From a checkpoint of a small class-conditioned image flow-matching model.
Model: 3.97M parameters, arch dit, norm layernorm, patch size [4, 4], layers 10, width 160.
Training: soap at rate 0.0036, 17000 steps, batches of 128.
Data: trained on crops of objects in photos (Visual Genome), 61751 training examples, 35.2 epochs.
Rows from block 6, named by matrix and row number. Each number is 128 + 24 x the weight over its row's rms, rounded and kept within 0 to 255. All counts start at 0. Numbers have three digits each.
# ada: adaLN modulation (shift, scale and gate of each sublayer stacked) (model.blocks.6.ada.weight, 960x192), inputs 0-191
ada.176:084121136159147091097154128129144146134106129105100147106117124087134142127139096178125148127182110079145163111121127124134085162095154157195150140153118139106175130155158132125148125155097145143133119135106141139119145127141134132160141132115114098136157148127141132188085128141150139132153084133098136152136149150106101122112142144164132136048181092122129105109096128168126124130134143113139112129139110154116101144146165111146115123118106080126099103131137131128168132099112135160074113171137110120119101131115138115175168130115106095144123165143115109161133139085122097087
ada.177:156131147115138128120110162105132126109121126191136163115200113120130117117155138125154091132080147125155119099167117165129117144122065143138174145159117134143121108092086140130101120138124137157144152166141102160188118121138151138131126170126144131145130126089114131153138131132089080156140148095108087130148098126127105121112153154166114135130131151121148155151142123155132106146111138133150145154142119083164147099165133159127138132089105142168097140147147142117115125167179116126106154164133125112146125138135162123130177115125103145123149121074162119184086107133151177118
ada.178:097150133147119155135101127151149117156188109127153140140116139113145085106156125114170107099103108071082150123143143103135165141177124124088098142140102160116113179169134140145146103094095140160136129136153133125132132128115116089095151155103124151112137115136152156122152133145156143153105143098145197153155137134147123150159135136107112117130142157136117096121118145134122166148153111141142178101123118137075117167124113131119169130138115113107105150106101128154078127118119115105142114115154109133126195108096113116102105129150114188117112123150115168092168112155081144139
ada.179:097098122088127131142099177091144104148125111125084094160128120089104132176134140148115182139135158130119132115132112151172111175163166160143143132117083123145148149130125175125120120121156139159132164151167104166098117131110132101086139072134140116138100130145160099151087137159112142101127118067106110086116088121119125117113102105119142094151122108162107137142137094121148140112126133146112082137108105146095161108136078142147105108133127127109160127139137129121164103146176103138143136145096132141164142089148105095149102097087161091119156131105125126112119138132137155136
ada.180:069162136161106089129126133101101090104115157085132123117116177134166146085146147115128117137127139123110112084163137111150115134142082120156150134134117159106134133115122149121114121121097150172124155155081117111127111115086117115136093098124159098136141116125111135107130100143145172131114137134095136143110142127172152110085094143156135123105171091138132124094136116157119099153182145178127137138112141094110120146197152165106182162170161126156127158135081141131133122140107095114109139135161137111143131103125153146099141119113161099160157157100111150135142091139152149108
ada.181:155080113085143149150146160139142109171144137089136140136131131138172106122149139149099139170119128170126155123117112124158163132135158149097107162130176116111116133115128124078169119108131133138111099127124109130102145133139116094112082103167158108102128118129116159174119119165165145144123129125134121161140131157128065112130116116133140127147129140099069151102125127074113149138155099153200094130128124091131154112155116088098111137117089117149148141169125100111115131110083098113105120127114121136164115166175112099099077104159088114128131114121139117155097113097121133138
ada.182:168145133146121091124148100151074149133117147069117168112109132116121143135143147154136132152161117175147171114135133102149117145134138153111103149096143132138119130060138083150094104171129095161141128121141119070098125094117099130118139146156143096116106097116148151088111137112114123130115147129140113103131102137110134089133119126120119122118130116101093094204130161105147137158139123135149128108140120095125141117148135102135097114101120119122138167090131124135089152110099134115166113176118126174073142095147107130074124166155136145131097132134170178129083121105123114156
ada.183:110140100086148086105135125104140122075151141120154103121096162107108136172121124147071168131143145105123149091120122130143173106100137127118129164123115138113117182151103131106077118141129144119141145131123144134109148109099148164139115157142125111155098116108117117108139132153107151109155111129147122120086151121158165111144112175145127174117148154121136157130142144165117121182143106107136134150112138086159160120150093164134118117140112103094128101097110157136117100148095182106129132161109117057121138098147203139125161121165141126095128155163100123123167101121118117132
ada.184:183163117131139148159108082152097125147079121158114141087157151146131121118098170095167110137156167135090126132119123128172097135149152164120087154131120139136107099098142090158130089138129110131180171126161148111147172140129120090104125115135159128132133078084128156116125133103120113151169157142189116134122155115118143122131114139066132115102120140138118087158147134126097116134125169143139131100146135125132126131148124168125108130151070114139116138071106121139114106182118153147107109094099125123134123182170121111126110152131131108132139081136101113128131142128101137140
ada.185:109139109145126166135151171174147162141164169141149087112115100112109141107115117112107121153125117100153171134096127129111104127120163145105148124152054129119135159165141151117130181102097112120127119101124139134084143119130098131123122133158098071166165119147159168093093119101111134123135134155149125126153130142125142151097092113171152106116160126122111128130157137158127115146128120113100134084115149138138119134132092147185129151130103185119128164183130146096141126119156154183131119118148085152147132119125119104128129079150174122099121108106150173135125141164152118123
ada.186:129105112158153160192142124118113129179140152130082147136141137138124087129173130115134142122122145143162142117113115073124146146092125119147132143126097104133105117149081131130101149120151165124123133154183154093119160136138154086177123112107138103123134117123134148126121115141093110140159122160098102122141118193097153128151158104175146139114112099155117136106140109134167149169134099134116129121123079155162108123143135149139149152138145104127136106150120126124119174097146100097149157087099135130118145100109155175144141131139091131098113161184151100114054114134117146159
ada.187:091125174107164165151087115144140135114162135150119082082115122118077121135145154164115090171122133161188151125137173111151139161125107119097136139070142146106153137155142072137167128115117121147126143125114117123128122142156116151143150126108151136140128115124154102113116159144128148143152140122129076121142141090124093153159120126134115076120111136120146148128147126110158141111129127125141130120130104112136147141178119127092139134181102126147150130117181103163098099146112094124121124138087093150097128092091141091098150124157066090135108090153120121126179158125113130112
ada.188:105154147113154105130179153137106132125142119077112111150113116117085133126137110123145115124133131121149173171112109088115162108155135138124074150142148136165157159094174137104155166118150170133158095147108163141092122120127132118162107117141146103199143182163109135119125159161169091087143126096130131171112158143113093167133119109111125153140098122131102152155116121143082130115137093111165117144123129091119135116143167146147145102106127124112140148145082129077174112101118127153130150115138142122126152153176138121123159132117140133159190135140100147140106122142116114125
ada.189:133150137185145116136158096108102138117138137150152114145113139096138144088150131112096164118172158123153152107115130140133141143099132138130114113115106165127101141141113113087166121129172152090111164126105116152115124119106106125151142134117112129108106123123143146114123164137146094165096116130119123125105133099145207133141116144112118111144116142102084199120161127104130108127112115111156126098081105129105141096117085092168152108101116100119163159095160133167130084106172136075126128138137129168185095120088131107118154122076127165129104135152103141125095122159130121105
ada.190:100115124127116149132130117140135091090125145088154114106113115114136156175127161095145106136153142143118125116082153136121150124148116089105137128152148187100152126058156120072098160125138109132093125125158108125150138144082189161141114165117114107120117090142097110118129108083144110095104112121099140141129162122138123103128091125122100139095117175149115150166134117127163130101177158086149112130150108082115131111098097116147129103136110158168128131132150140110171118134106150182122121134116097114102121120116157161086113102149147118140134119120165149094107093123143099097
ada.191:085092156132113071123131183122133143127130144124158144120140138096162090120154155115108122139109105175104136108148187151148112110151129154158110126098145151143084121121109127150157125162113104086156145169138144127111110154137097105143125195138168128110154125126101083124104103157131080128121120102114095162146125118151150097110135106148140120155141103125159105088105106162140144167127119122093113145136165138119157141132118123170142119139116122163162151118155149115126149171142098149084127163107134114153136128117154121131116100097161104095147093098170141145102128182105151140
ada.192:110175114142141134136113152144115113098109099129110150143133111132119126132115146167185084115136099137123140119162116125080135097117174158119127122110125167138128140146173104113095103124156098124154148114169127144106114127159128127133099127125143151151137150152045092127091115145132064129148077131152131141145109125105112133133119150177176162130110134137117135116141113147150095140138124134125141097167107122151126153159103140089112188144088156145115096150128090119109134083128118141154139113115129144139125141083119105145148125151152173129078089123160094162104096144126108171
ada.193:127139111122177109141128123147128128155118095131166142167165131129099130125120095119131086114158158130082142149149117116142167113113084081092152120131105132113119129128126147111145154155127112120119106089164148160113123132154084161088139108102152135172129110097112128094132160110125116156144132109111085130182142109121081143133094106140118130090098119144150128158119104124139131136155135148099132108128065191162152116122121145088133123100104120126141060125094105150140118117127125077159152178117154146105147146127128117127142114105129150167140101111115105104135137203121101156
ada.194:096088104149125170067127101131140115166086106121153118142133092147150170161106097086106150105113106121137135114203148138172079079105120153113142124113107096120081147185100139127132052112118147138161111142182113116070130153112147144103125126152136143132101131107124142141168145124087132184151111134129116130146109120158118155115144140168109140146138118128141131101156106131122125123139125158145138177097124118083106124140116162134128100116135122118144106139143134126161119166124142137106124157141129123151157160120136120112139126149106072139107130126107137104121133107115168106
ada.195:134129135129128135155112097122117111086134122138100153084119133137128137142108138160132153147077127131161131152104118172137103158104140130145107135088107140117105086129113132117114114161121183118148118107142098132126100147164182107126115105093125140109124126085093105103116079126107125112168124130091098161189146127129148119108100143133099139149188158112089138171099082133113152100120145135162137108117147130095156151158111123123092102167090112143147127140168143146150157122136148122087115106144096132125095162115130103158137139136129147133194148111152118166109184152125100163
ada.196:132127122103121112102096111146119077107093125152128188140124150172098149124170110122128093147135134177122131136160113153114137111145143140164112142113128119116139119124137131099111153126159119153098102098116146128116126152118108101107142134122125126119108115138151140125169127101117072101118103149123144115111162127104183141200142142105091114171125139076116193137154116096127147156078161139103142168126122115114098138151142135150143078124159136134144122162131129191099126133116103137143103165139128153085108080119105130124117109146142134146098126160076156162123157167148142107
ada.197:158143116149083076122134125103131144155122103127154111116161127136123140132128126125138136172108147105157151129145144188111100106101144151101168129113120173150114150109108101124146156147108118145097159149105139132141125119128142115142137138129136160123118114118179104147133134127134165104110109163145099109133144135118145106147101116155144091138127137110111118117185144106143128147140146113095117137155088130145113105120168133166154115072122146131143134144168135180117116109121189114190158118163171108099134101115153143100101123190117192110127147122184163126096138138090131080
ada.198:120149173137108149111128159131124149128116122111115162114166104158119082114151119129135137089134114074137140163164090080115140094120114112140131131139112142180152086098096184095131130096152086106138149120106132129114126107137107104153125181140117079140100127098105143169146127155168148070105167097089149126161127119065133129157094131134167145140122136134157107100138116104117186108134137141142133136144133113106146119113133149145133132133150155143148129118119109168103112120177117148132100151098178117110138165171112142136139113129119176119143154142115102136163138132095149138
ada.199:099175086126132121077121148126130117124143147146134106093100138145087163122143197107155139085124151104152121141105108114101120079119114119137119154137171165140157161118140150136134118159145151135157118136147135121101148117133114111143120088135138148094128111095170147113139151104146141116136123122146153118169147126156167132118141143094102120099111109113090148165135092168101121172126094167118117153096064123169146153081163087119164158140125160141137140122124127096114105116109169152175113124136094135153113082108116096163134132123125128139137131119097144077148131158161135141
ada.200:119154132119120145125146131117120138174097120148091155118104187113142082106151131092136128129113153138169123092162124130128106122195131101104094155108124096152139117092137166098152117119155142132161129075160117156097142092131148159141113126092141069158125158141173099143129162167112127143130132109119121096151133116110148128082118132150107125107132119100122167111155128050133182140171122129188140140100112134130152131151126145102102151105144130131147115141147110144166080141129174127131129114138121153130144158147137128133134110169123119118172158163078136127114120121135142121
ada.201:142092114118153140119177177144130134101149141132104160147143145156156106169095198111112126108150120092160135123153142163146144124149098096109113089146139130069170135131123124104128169126131117123123157114143130100122171166137110129104089105137116117137091144144139134115121086134153145138093077079114132187093124145116117090111147102107138095144078124116113081111109128131142134099106159148109105173066102127166113126114118099131112122106115131131115144134180124107147129133093133133107157128108114147139138135108151142121107148146075106140149152134142109121139106138177090122
ada.202:128135159107195118104116157153142138122117098131129079085084127112160113162166146114140099131145137114089102128112086106156144133086130121105146101156122117161107122108139141109133173110115124162153141095139137120101121105116118126128146105122147111119152137114136141153126085070173079124162144112114151154158094132134100129153137168136140153180127142143101126155113134174150119126106121144146118163114091095106144118151156109143139135112068131135150163188103101132128133141183145134154155124152086150109124137152161161121132173149157124129156087124112145103104098117143143123
ada.203:165140059117125143132144128167130126109125110111122185175094103136126173111076113137143142122119170127151147108116136127109122116105149078129150124138166127141138159106126158098132127086113145182145169124136150095140106099079155077125122120118147131130136152080120140123101130151128110138144162127136133093083171132121143113139165128146158183124160107127074130155129106098121135083092157131141127107139160087115134092126129116125147158120155086118085124111117124123159125133150149120089099105140148129147152170129107147072123174145117118123101165117148114147136124120136106117
ada.204:142101181154110116131136108130114117118163101132149124089120137140097097146130153051120082127109158099113116085098100102157155101141165168151087106188151114111158118128163127126094135152107125157126140166122102133145191129167120144098117116137123140123079164093156203132111146135121152148107123147113125128115171104132159145153126105158136136156112111125140111158138124105108105165139146115153137141119121128126165096117128156127121122105095143080160127133131139148130131172142100104128143117151101173115142162106145088153131097132158102124160146121122125112130123119119090097
ada.205:097123111153112097132105089150104103111103139164133067126120143147085120120167144126144128155132135140141118146081113109119120130139134151101138167142139155156120126097149159131107101102112123141109141145077140122134160111155096144102112105135079137166166169160119104124119122127114139131159133149135095083132146108114138112150112103110180198148164180136134090115086126121141124144084130124131128155161151114122147124155110133115129126132133154146106108168090102163161128130164119075112128120143112119101154130149061150152158118142135118102160116140126102140116093099116131059
ada.206:108147141156127113163116155160137128117112125107135117121142121144134092127111120073177132094127129111110143112127126112123161143126120131138153115129118134179137177123101100184150112153127116149077144101126096117145124144133149125099096156137115127094099160121152092101101133144132120097110092107108156138114133107181150150106122154104164116097155224150134131106103122158131077161090094101103132123120118147103097138131112105165117121111115126134085128106163111113089113130110163140120106110140141130123181133152103075134167088117105141121141124143112102174139107124101094157
ada.207:121120118134140145102140051141109163108161125161138100138131120140111129082096150157150160158092114131096129099157114174136159098153092141156126128111095121170132133168113086130172154153159102137106170096156089104125106155149152163164140100127130129124105141129062097151127137141113106156129113123140173147113120118151125101112112129103131095144110138153137124132107134130124084152153127155163142103127119116148127138158115120144122145153101138111155154112146147096153133092098115134159152128113102126148096208105120149135110140120144093125085151121107138129139164167129091086
ada.208:161114133124118111082136135116102149127123114111133170101132108141122153135102164147106139085110090153152141121133154186096105112140116087123107136112125116127121143066139113090134161116121112145133131147135113136163115161115123140159129131149109112123149098165161123116111123137095173106114137118122143164117161101130087133103117119153127120140146097106162114129114174116086161185123136112155118119096114140128110136115075125094151162102157145169090136111122152122122158078129170107108124129173112161147149138127158076132140103145149189166097142140133176142109132092141114075
ada.209:176121112142123123088100096131087115160143106137103156127176169131069140145121106140132143134139145102113120099131134160134101132108173131100140151129150132104162069137127157160083101159089081137100151156129072154148101099143089136120148131141147093127160137120079101115155131106118114138109140115125162151163142167115134153112148133123089169131124174159133135134115072130141108118121137112111173125143104103151120093133169120099113150191144076138140141150100149125141144125152127097121125115118096093151125123123117088101136141123144095122082130107121126099120137151124124142
ada.210:152089151112145131116130146148120110186153095150099156137157154154134110153130147144104124122110168100143113109134125156153140064174096127107143128134110125121143118129142156173103148150101098136092133105145139164120145125137149133146133099172113152151132108125150122109124122134185104095111140169088112145127130151142151164123107133139088087129129145097164136132164109121110158090152097135105074114114159156122195200096091126118137121118150100106086159143108125143171091123133175115111092106122137110155168115131123104126129117111160133142087114123138150124109125112107116115
ada.211:131127132110096125130121119119080148118152109100126179148108157104104153125139102134138091126144122121132127131098146154186120079127117137062130115123118143149139110104158102126129144152125142125161144144096128159108119118157176129103175080080106140139145133118144110145137113143163117104107135155152154141140056131179129082132154148119119119117134113132117108126105137174118127123107119149121120082153117117118166158139136134182082135119069122124118143139149127145158157140105134129136141101141092118160138111150099079078162194134143140111101131092131118144118115107134133070
ada.212:144136133132116160074090180114129145160122101127121102149109168152130123123106136131137139134120167105117142135138140137137079127148133163150131143100137132115126079126124111163153140121107118128094094147129140095129197120118113137108119107109161092136123145093159096152147140128130141183116159127112131149143129123110071105117138103158076082173155130125127112109150144142126136066131101135101114123136167130123113088116093110186112116134160110082117102140086128155125175112074150091149123129112126133171146134141110102097147100123137126078105094150123164126096153149127142113
ada.213:140123126137111154118139100105101145124138118137147132149107146135135091111126127107099157114142089104174113094152164152178146091149129154095145096126140118111109138119147127153119153093143119120096100114149124121123127114131154126151117127156104092112156136145149125115125137065149113132090188159135164139111105153070106131146131141101173159145107109113126115134094130139123122150125152196130134135132137133171135076136043173120116108129103143120092145123154136154100166117164120059142125133171133162117124151126147152135129150162126165131148108149073122117120132153130157148
ada.214:137130154094157153169125122144134120138111137130090133134146102130130118126126137109129145145160099105131108127140155083114116103115112141115126182120123170121124119149105103122119116139126184151104127104145111122122155160169102117164149119217116139125110095107151045154150129113107107145113118113150151152142153134127177137108139138141150105132146130102130116153120161134092153116126080084110138124081153150125130151171152091155122144112096124144106137100152096143107138101072126110096182120132132155120159127149137127155119096138118084142160148141125095070114123094141091103
ada.215:086111090136111136125156123135143147130137140115129120124122144136096109123142181137132104125119129114151116077178129148102114129120203098085096117148176129147094135108135126102133120082115161084112085152102141113126116132105142095115131173103127131136119108096130113114120131137038140111150137104123128118102125127108141130148147090158124120102136120146125101115165125135136120128122120093133078091103148080151154130125125170096101145123173096127158141133094129085096147120135126167171136123110154130185130137134099200143141127100132120103140142113119122137109149072109132116
ada.216:165125099131141130107101124149122138135092130098133144114117119097161123113155102146111111176144127095116107116168085128159113156118100111103120114080088162116131112116127151150095151114115141108160134121178119128169145140152149102158105128115145099092122159118138109110085110112134125176094106114105143128103152113166070139137112119105114150152099101089151126121110097134163092111123096152114153107115128173106106143125166128114120101105099160131132087162123083180119130116146094113080156132153119151098157149113116096118090161178132122123135135167138149102093118133128132075
ada.217:170164158113117141072136130108130136162142106111102113110144176145102124161121162136172145165073097125129132132188150140149125147124115159114106161130105177125123140113107158161141139103134089095074122154158143126141134134121150112129168161161105102095096134102158141118152126098135135148148139121159148175141112113104106154119120156115139144136136084117175091099139157118134137089141104143144097149125101097137111126139089147154109137112103058121111140099139136125142106101128132169122133130091107142114123089148119152143124076146079105111129179136135115150105146151113129138
ada.218:141106140131114124109128114147113173099147082139145147160135120108138070107054153164123074071144155139120160138127143140147151076136107101122116137109138135134131106118142155080116135156134137083079135147134067159139110126123166126113152151138144178166138124129067113085129084144142129119137117085141101112115121148171095115108116146129127108142098131136127138136117118096176124122162141144115115121155118085151139173129140170136142136144144137119170156138113117151147145164113075113126141129126167120142138145154126136117133123155142131097108118148180135124146132088134088131
ada.219:144091119091100108103105087104180128116122117094141116103080089132140141151161149123120140106113125141151149159148126103158135108079143131120147145143130155136123064107138119126123112116115114151170135169126152095106110122124203114132103154122116129123103111127106137133136085126123133093093121115070190098157114100132132097141133100143073133141129125147097114129132123117112140203112089139148113140142161127170087130119126155087097096119129134154098135146146129143141132119086145154155140088136132106138114150152169130159135128140123114159129125145176163136117138136111178109
ada.220:112112132114132112152094095130173152128142148154100107150150133137119117144112161094082141172135105091114117134156105101075118131117171157057141168138082112090138142136082132146076144080136106107123124110108133096126128155118095101130120109127124138110158146141116137151123130150155118136107123144177110129134156112164134141101165147102143143118155184123129125134141069126136151094105148136132129108082104102141112133116159117105138142108142127168199101154156165115082119135123091117120128167172141165144110140130097118102122126096153125141111103159119116145123135136100107144
ada.221:124140109109162129146177107146124125150103098166140135141091107091156160138142139076114158121128113141156153145131106123148130129137130148117112100158098145156093115135151092079123096108128143163101120098120133176126149119111156144141145130115106133123119117168164097163130129134124115136091162102148130117149132138140137111093132136137153101136131154137140148125141148189132119121140185153172135170108132103130161075120122125148163108148119099169160154103145117081132099164083119130125121152150117179097146153146119124181100088181113137171109129125175133165141124134123153171
ada.222:106130095108086134152164157131106117098158128113172156107147128144144084135152131183116117074174156131126158109137111102126121125107138124135138152123077140169099125113108146126139137175121119146114065142150133107087131138095122090108182165145133106112132127108096102145119130128150171145100140096118081123088139119135146116117155123120162139129091148143085110093129134129153117119145156138103158107136115151141108118146112114140167171146108168147117146135137126117097160115100131128128109160155132136140173112192082146096136161116134108152099135132109191140128114142143089126
ada.223:127155091113160142181132136154171162126154130138124160131158077102125099121158077150140142145118146104107146142150070105186125148148136167148117129141094103114138112096124126191128122104143126113124101141119134145162110145109161141134124119160137146120165122151125119178184147076137108174126158145079142128153156169104149106123160119157145122128129128151144161117094147163117194131126139132170111117087141132153135117109141180149112100177117121125134132130122115102153129087131143137118132115136155141124122149120101140134158143151125127168100154105093132098121145104102130104
ada.224:126139145090157100140104115131172137125141151154105151114154083099067180092144145118181121110101136144086109156078110118133119127109099102134104126135092111146109134099162099161108119131115099130121115130168136120158106133163122180143142102124164123106103135147140171089140156120139136117105106153133145097121163164136101152110125120147075161161135120086165146128158120133132126130134149105096102169102107167142129135113105067113099115108125150159129111116134102148145119147123131170146125162144105132159131129108092098106121153163109102158150136134086097117159114141141175130
ada.225:084151168114123129084120139122113185137172126130119140100128185165164144174143139141093128139139149141102157145128124106149150123107142167128129089118107151103160110109124095131109134141091106163138098132118133130140137125130093090133148082123135184133144113134131117112097101155155133108129145126156164087134142125093118079143103098106111112152101118089117137103118147157124149126137105142135088155115124139121154123097128111168165137068141095135123150114125073113119130122105174132134139144128155160105147158107147189131153154139105089168146122125126148178076141113101130130
ada.226:105156111138137134065164115135129148127119141099140128127163135180164116105115137143102134147141102128110105108139132117125108145180158091186129144152166154121100134111115119096131109145163135140141124140122101103122109102142152147118162123157090101117152152081090129121137143120151128171150097168158101121111151119126153121127132091139124106087101169140108150125142102074093137132138137086103105127095160164131147117134111088150127103112126112077131117150145104099148083146146157166102154133127156078101125123157079124122124177169119113134116067123133149137114114144151134163
ada.227:103162167106128117128130112171114099154100138094125159147120144123119126132157104158118102143160095134085145137148140115079129091140144136164150118177106138172128125126160143089116148135140139156135093111112145095112176110161130110114104103108106108149117130153131113140129098132142131076137122144168151123146156122139169165147131135131156107134146100152110072130190101097102151127090140130054129158141126110154171136152118100153137174138124135138142150080107132134110120148108168108161105134102158146098151172145090153126156113110135114102140110147137096160123134086128156123
ada.228:072162135141159127107139132099163137153136095145095150089120127091123122151176099116146104121127098105112169122133120147155130123133133134109104148115150120115099113102089160175130079170158155115142138143118112180091164106147146130140136093145085138081125138087125101153149168150106120124130134069153126107132132129121147159117172123135176112128132118160143122131149112135156115123158113176150113051148121087137106104134169171114117150147120091154131146161120143113132177129138133121117123147152136105113119113129125137175130108182125138129105111153109113123091106126134094154
ada.229:121128152155142144126134092135071157123103151130142136130104102125122126098126100129076155147163150127141113132119107107186172058152134180112092133130153109155118090143130114133139070123147172149109146116127091144136124130067138111135103067149130102114159103099147138167123156079136158124120157123150125099140167121155146133121083108164148120116132131104111130139136124123146130112135137137130168114158171131108106133090117121132138156130113112117163161133135143124157100148158129114093146142094141095136135157135142143119125198126122074126078140139138130108119148170152145126
ada.230:133121166138127100110105125128155185126160093105136167104136162110130116121126076127139140096116142123130103137110087159140098137153136111139156113117160128099154093157123113161132098115142145160079142125116172137093115109155107149098160091199136145123168145103130134140158118105108105098119133087127114104159130107172146096109141160107119121125123122098150075132133137145135086114145130137131115129096094111146110150132141151129138121174171112081147163112151168111098143105145142156128148120145129160086156146165152114109157157132133126109136126141085167147170174116151164118
ada.231:144109098100150141101123117122112154131142150120121176152164121124104088130092146139160167112097141110154122096132137142123082114165132136116133134095111139159120128146113133161087119126154164128135122156120083166116131096162149121126111144166135144127134164136127194158160140119109110148128146132134123130129078125131126108155140158143163166119078124108134140067117165148108128107101099128090111168141128165143104110085124101160122083122135095132103106136104094127126134110122117151126154097158147118117142151128071156136177133150160122100153137127107129073134127184075148153
ada.232:116125110120135123143173052138106151133106138137120164184147141184129123101132170073144112138133171182150080117107114120151158163108188190089108125138119117152136128131134133094139168111126152151091138153115096132138114117147134135113128099123129103138105132128136093143119115119117114125108180124130120082163102113145134125127115127133090128141091139108100101108158118107120103091111144171146114161126138150127103148138139110114166130106158100100112173097115102148123101163099132142134124130141151148120110151144094135127117110162110136138127110139117147078065166121113125101
ada.233:086116083132143127146128142130130155151143108136124118068115167101130124139114150086136128118111125120163096116115120117128165140106096110097141133150154159086140142141123169089160158158092159127114078157114159102150133109098132089104135125118105120102109129124120077171107141093119133108137191104104133129143108119163168099198120112131107111151074133147108145155136109107092162114102102124102130118131169163140139133131135160114137139123142124118117104139119125141124169140094193139110110117158124112084090100106131144161115134122135119108134148170096098090113150154157117113
ada.234:121149112140129120125120129133107085109113155109119126124091137080120137121101148140096095129125144155130157145073139120134116134089067110101128144121133092147108129125140141149136142167132110139090085163121147151123113141123114139104115142113117101104151120150128135111126144158106116101134147116138157131134149139137134132117143149084113145160084075100146144150136093124127172098167136130145129133126096135082127139165107107129073121132138154151168114096160124191132110090116124077140087113066141124119159092144131155112063113120130144110128161059093157114095152165153123142
ada.235:128189125174103148136109137154141148128128100124151137132154071104109115163113108127154128140091093112098111148105119149125124130114145116085156112171111095154140147062140143095124107108133169154115148095137114164130172139120128167153078157146140142136143151096123099134137133139082150132150116092128125125133143166126106131137131114102147158114112126173096146091129129117164109179143115132160133102114130152141126145150160210162152126159125112131107132126172142175115143141150102112104089145135152112145144101128116165119129119107124113144094102132087130144071147113141118157
ada.236:173117146090140151156085143157155107098120120162159119122157120104113133063172145204135127134102158093107124168076150157121132130146150138095181142157110134141087141146147131152139130136109133088165137104138142150114154120127129110156131095096117113132114055125144112097136085126108169118135121162156090093162134157105128153156115139112148143108116115147104115125121114115179150149149123133128140110116170111150129104150139135079122133142137127118146126119088185122113114167162101137132132113113137149134137101102126111124098165099140137155128132113124109129173115125094094121
ada.237:129128133125110070154130127095140175135153076151148125160143101137148110165049130160114169169130107142156127156155132131102112138125125116118150114110142118094146118189127108133090139119115113114117117110147157125132166155110126123122131168114078116135142117127124128102110128137126127115118117155110170136146123164128138156116073148153140158188131097089155075132169127151135115109161166116153112115120111111119122129154123108161143132146128143076090110104144142142087141121136158162133096144131125141137150120158058119140092141134143184091126140149113148140123101143086145148
ada.238:116098192085139114134135118164147142131140114156075128131135168114168138163144083145124139160151099133159110138132198138109097152134132078128123139132132125140109135102097171075095133111151124150129102120125129130122173123141147122143089129173165125111124082136127113127139117143089128119136122153100152113161112123128141137142122095126096136137138109161147122130110160140118136102162183106179114102131118098140180131188135131125106110118123149105122108188140141112112147140135097108143135185168115105149136115129117155116137114114117113155068149169122114115142164145119127169
ada.239:107130123137159150120108165123129108143165110112080168096116166096086132149098133142119152189118167143141122132144141162098113200094162099169108137141100103120087173138141107148158117168148135183089154108124136093144105100139160169134093139104162145143118137087129172128140116193145178094084118126091094130125113136147146128145113123144115130134120150149097128085126087128135102154089153115119133133146123112117130183135117132123111107115147144124112126132149103130127168160104105133113124162131111107147120087112099124125106132156138149117132157136098135140107133142126111132
ada.240:143127117134097079165099140149137116106136142141086122141128153148124145087115175133095102102092148099142157127132161142130098094136144098124098121148173114105149159101113149146118133126112151150108112140116142102112157132120100098127113152157151076136138126148171172107141166130127148143175085160151154126175126161127137132108151150088129145122135154131156088163142154079080127100126124154185133144149108179083113081148163144083115136140135132145133152132147150117116105143135116131151148180110099132120118136107110125117120128154086110157122118121099102115112134162135102180
ada.241:106139155152161130077104101149143125146107160166143131151133123129104114129120195184134101110129126137130105117144137119130096148092179144096158171108115108149156120139121104110095104139162143175176176124150086090112108119147153107134145140146114127126128139123127111136138118080131112142145126137106111156138076131130107136143142131115105098115121104123123160124126105119132099117133165143158134094146163139162146157083090147158160117153170100144129091120097145092163145122117139138114088119131137122125089146135098136135125133136162130111135209097109088107151140141096074112
ada.242:116122134156155159117152166123147138127109119122099147129134118095122123115092171120142100144116109128120158089118137145076099129118113123137154127153112128132136095159092131118127119166125101147122119151150132075139132159123120106148129125145128096124109156106121126155117146163137093151145151122089150162162131066108110112120126153098105123101145095170112142169103108151115131146152144142175122132167131162085110122136127148159165106095178108126090158115100106181125169132134098126185127112159107103079134074113171124157124139104110078108113175140160165134143151133120121153
ada.243:129152140119147137134141119133136126131120144096107156172114162154127136146101118177136139109116151129156086147155116132133181140128173153109121104135142131103115124103138108118140143134099130136122167161138121110121121115134147086098144097118155084149097102124139185101092174112172145103121165101132140122124142095085143107115118109163113122065093157139117152141119117118095139154145113135104124122132143162136103126116149133124158145126087110119115078088122185122129158144135112189098112114100125144162125168149156152125159136129117109121166105122108086085176130144138121052
ada.244:125137129122146143152144089111133142127148123122098145109112161117168089113188124121100117094117105144155128159128093153154086152169108120140108116142146137132132164138141166185125092117129127132119125108144178151111138100133091157122100166086129111135080103139082123207138142132151112133122149120119102112134140065160104115137164108116077099150109146116120114134140100142150107145154157116184107152148184119147118106112108158097106117140150130110136117102125095133105130174162121131154138107102120155077147126130086124107116131131172136147147110153164159132113134138141132118
ada.245:097129135140114118105113146168119185137119195136161154141110081164192122141104117131097121136162138094133115120144135133126112092162166104175178180136145119139102114128096177143123100165131144099077104163097153160147142146177136122155123140124176113079129111128123122117142134103125106125100120144167123141119108153137138107118121088161156110094120096127167157104146115120064129101151089155111133175133093130129096129129140152102111155102141119136123109108153121132141161151104114114139122130124103126137125108142145109141128135132131168122116129122187150147088108111115121128
ada.246:133142120137102156120111172120148156171140131169128131121139122149131115161084165101117093107107132113117153144164142121135125139178141086149164151145093160115129127102089074125144115147116107168125100121141141118133143093150096100126080162146127156144133156122147117118122142133140180134144085151128127118168153126132161127128120142147126137127148085107111136076086174107147165126109146160135128113151091148138168108140160121098106135110143138139113097144144133145107132191140108106116133147111121146119186120115131100098156148117130181076116165099117141117122150132117050135
ada.247:106157157083086117140167155127109134157137075100118144148141114120178140150149140111112119152153119139154137100077125100073123113131095123094169093139133122082130165142163080115127117134138160105177073124143097088137128126111120123127130119127147166186098150140161123114115132129152117095122111143127126131160132108128127134160083118126134073169105145164155143141131112139160090133164119155133117110115160122172122154132108126125118096120106107149138138112113125162142126110170111100089103119125118153156153107119133159106165084162123103102112126108122162138145163128126095165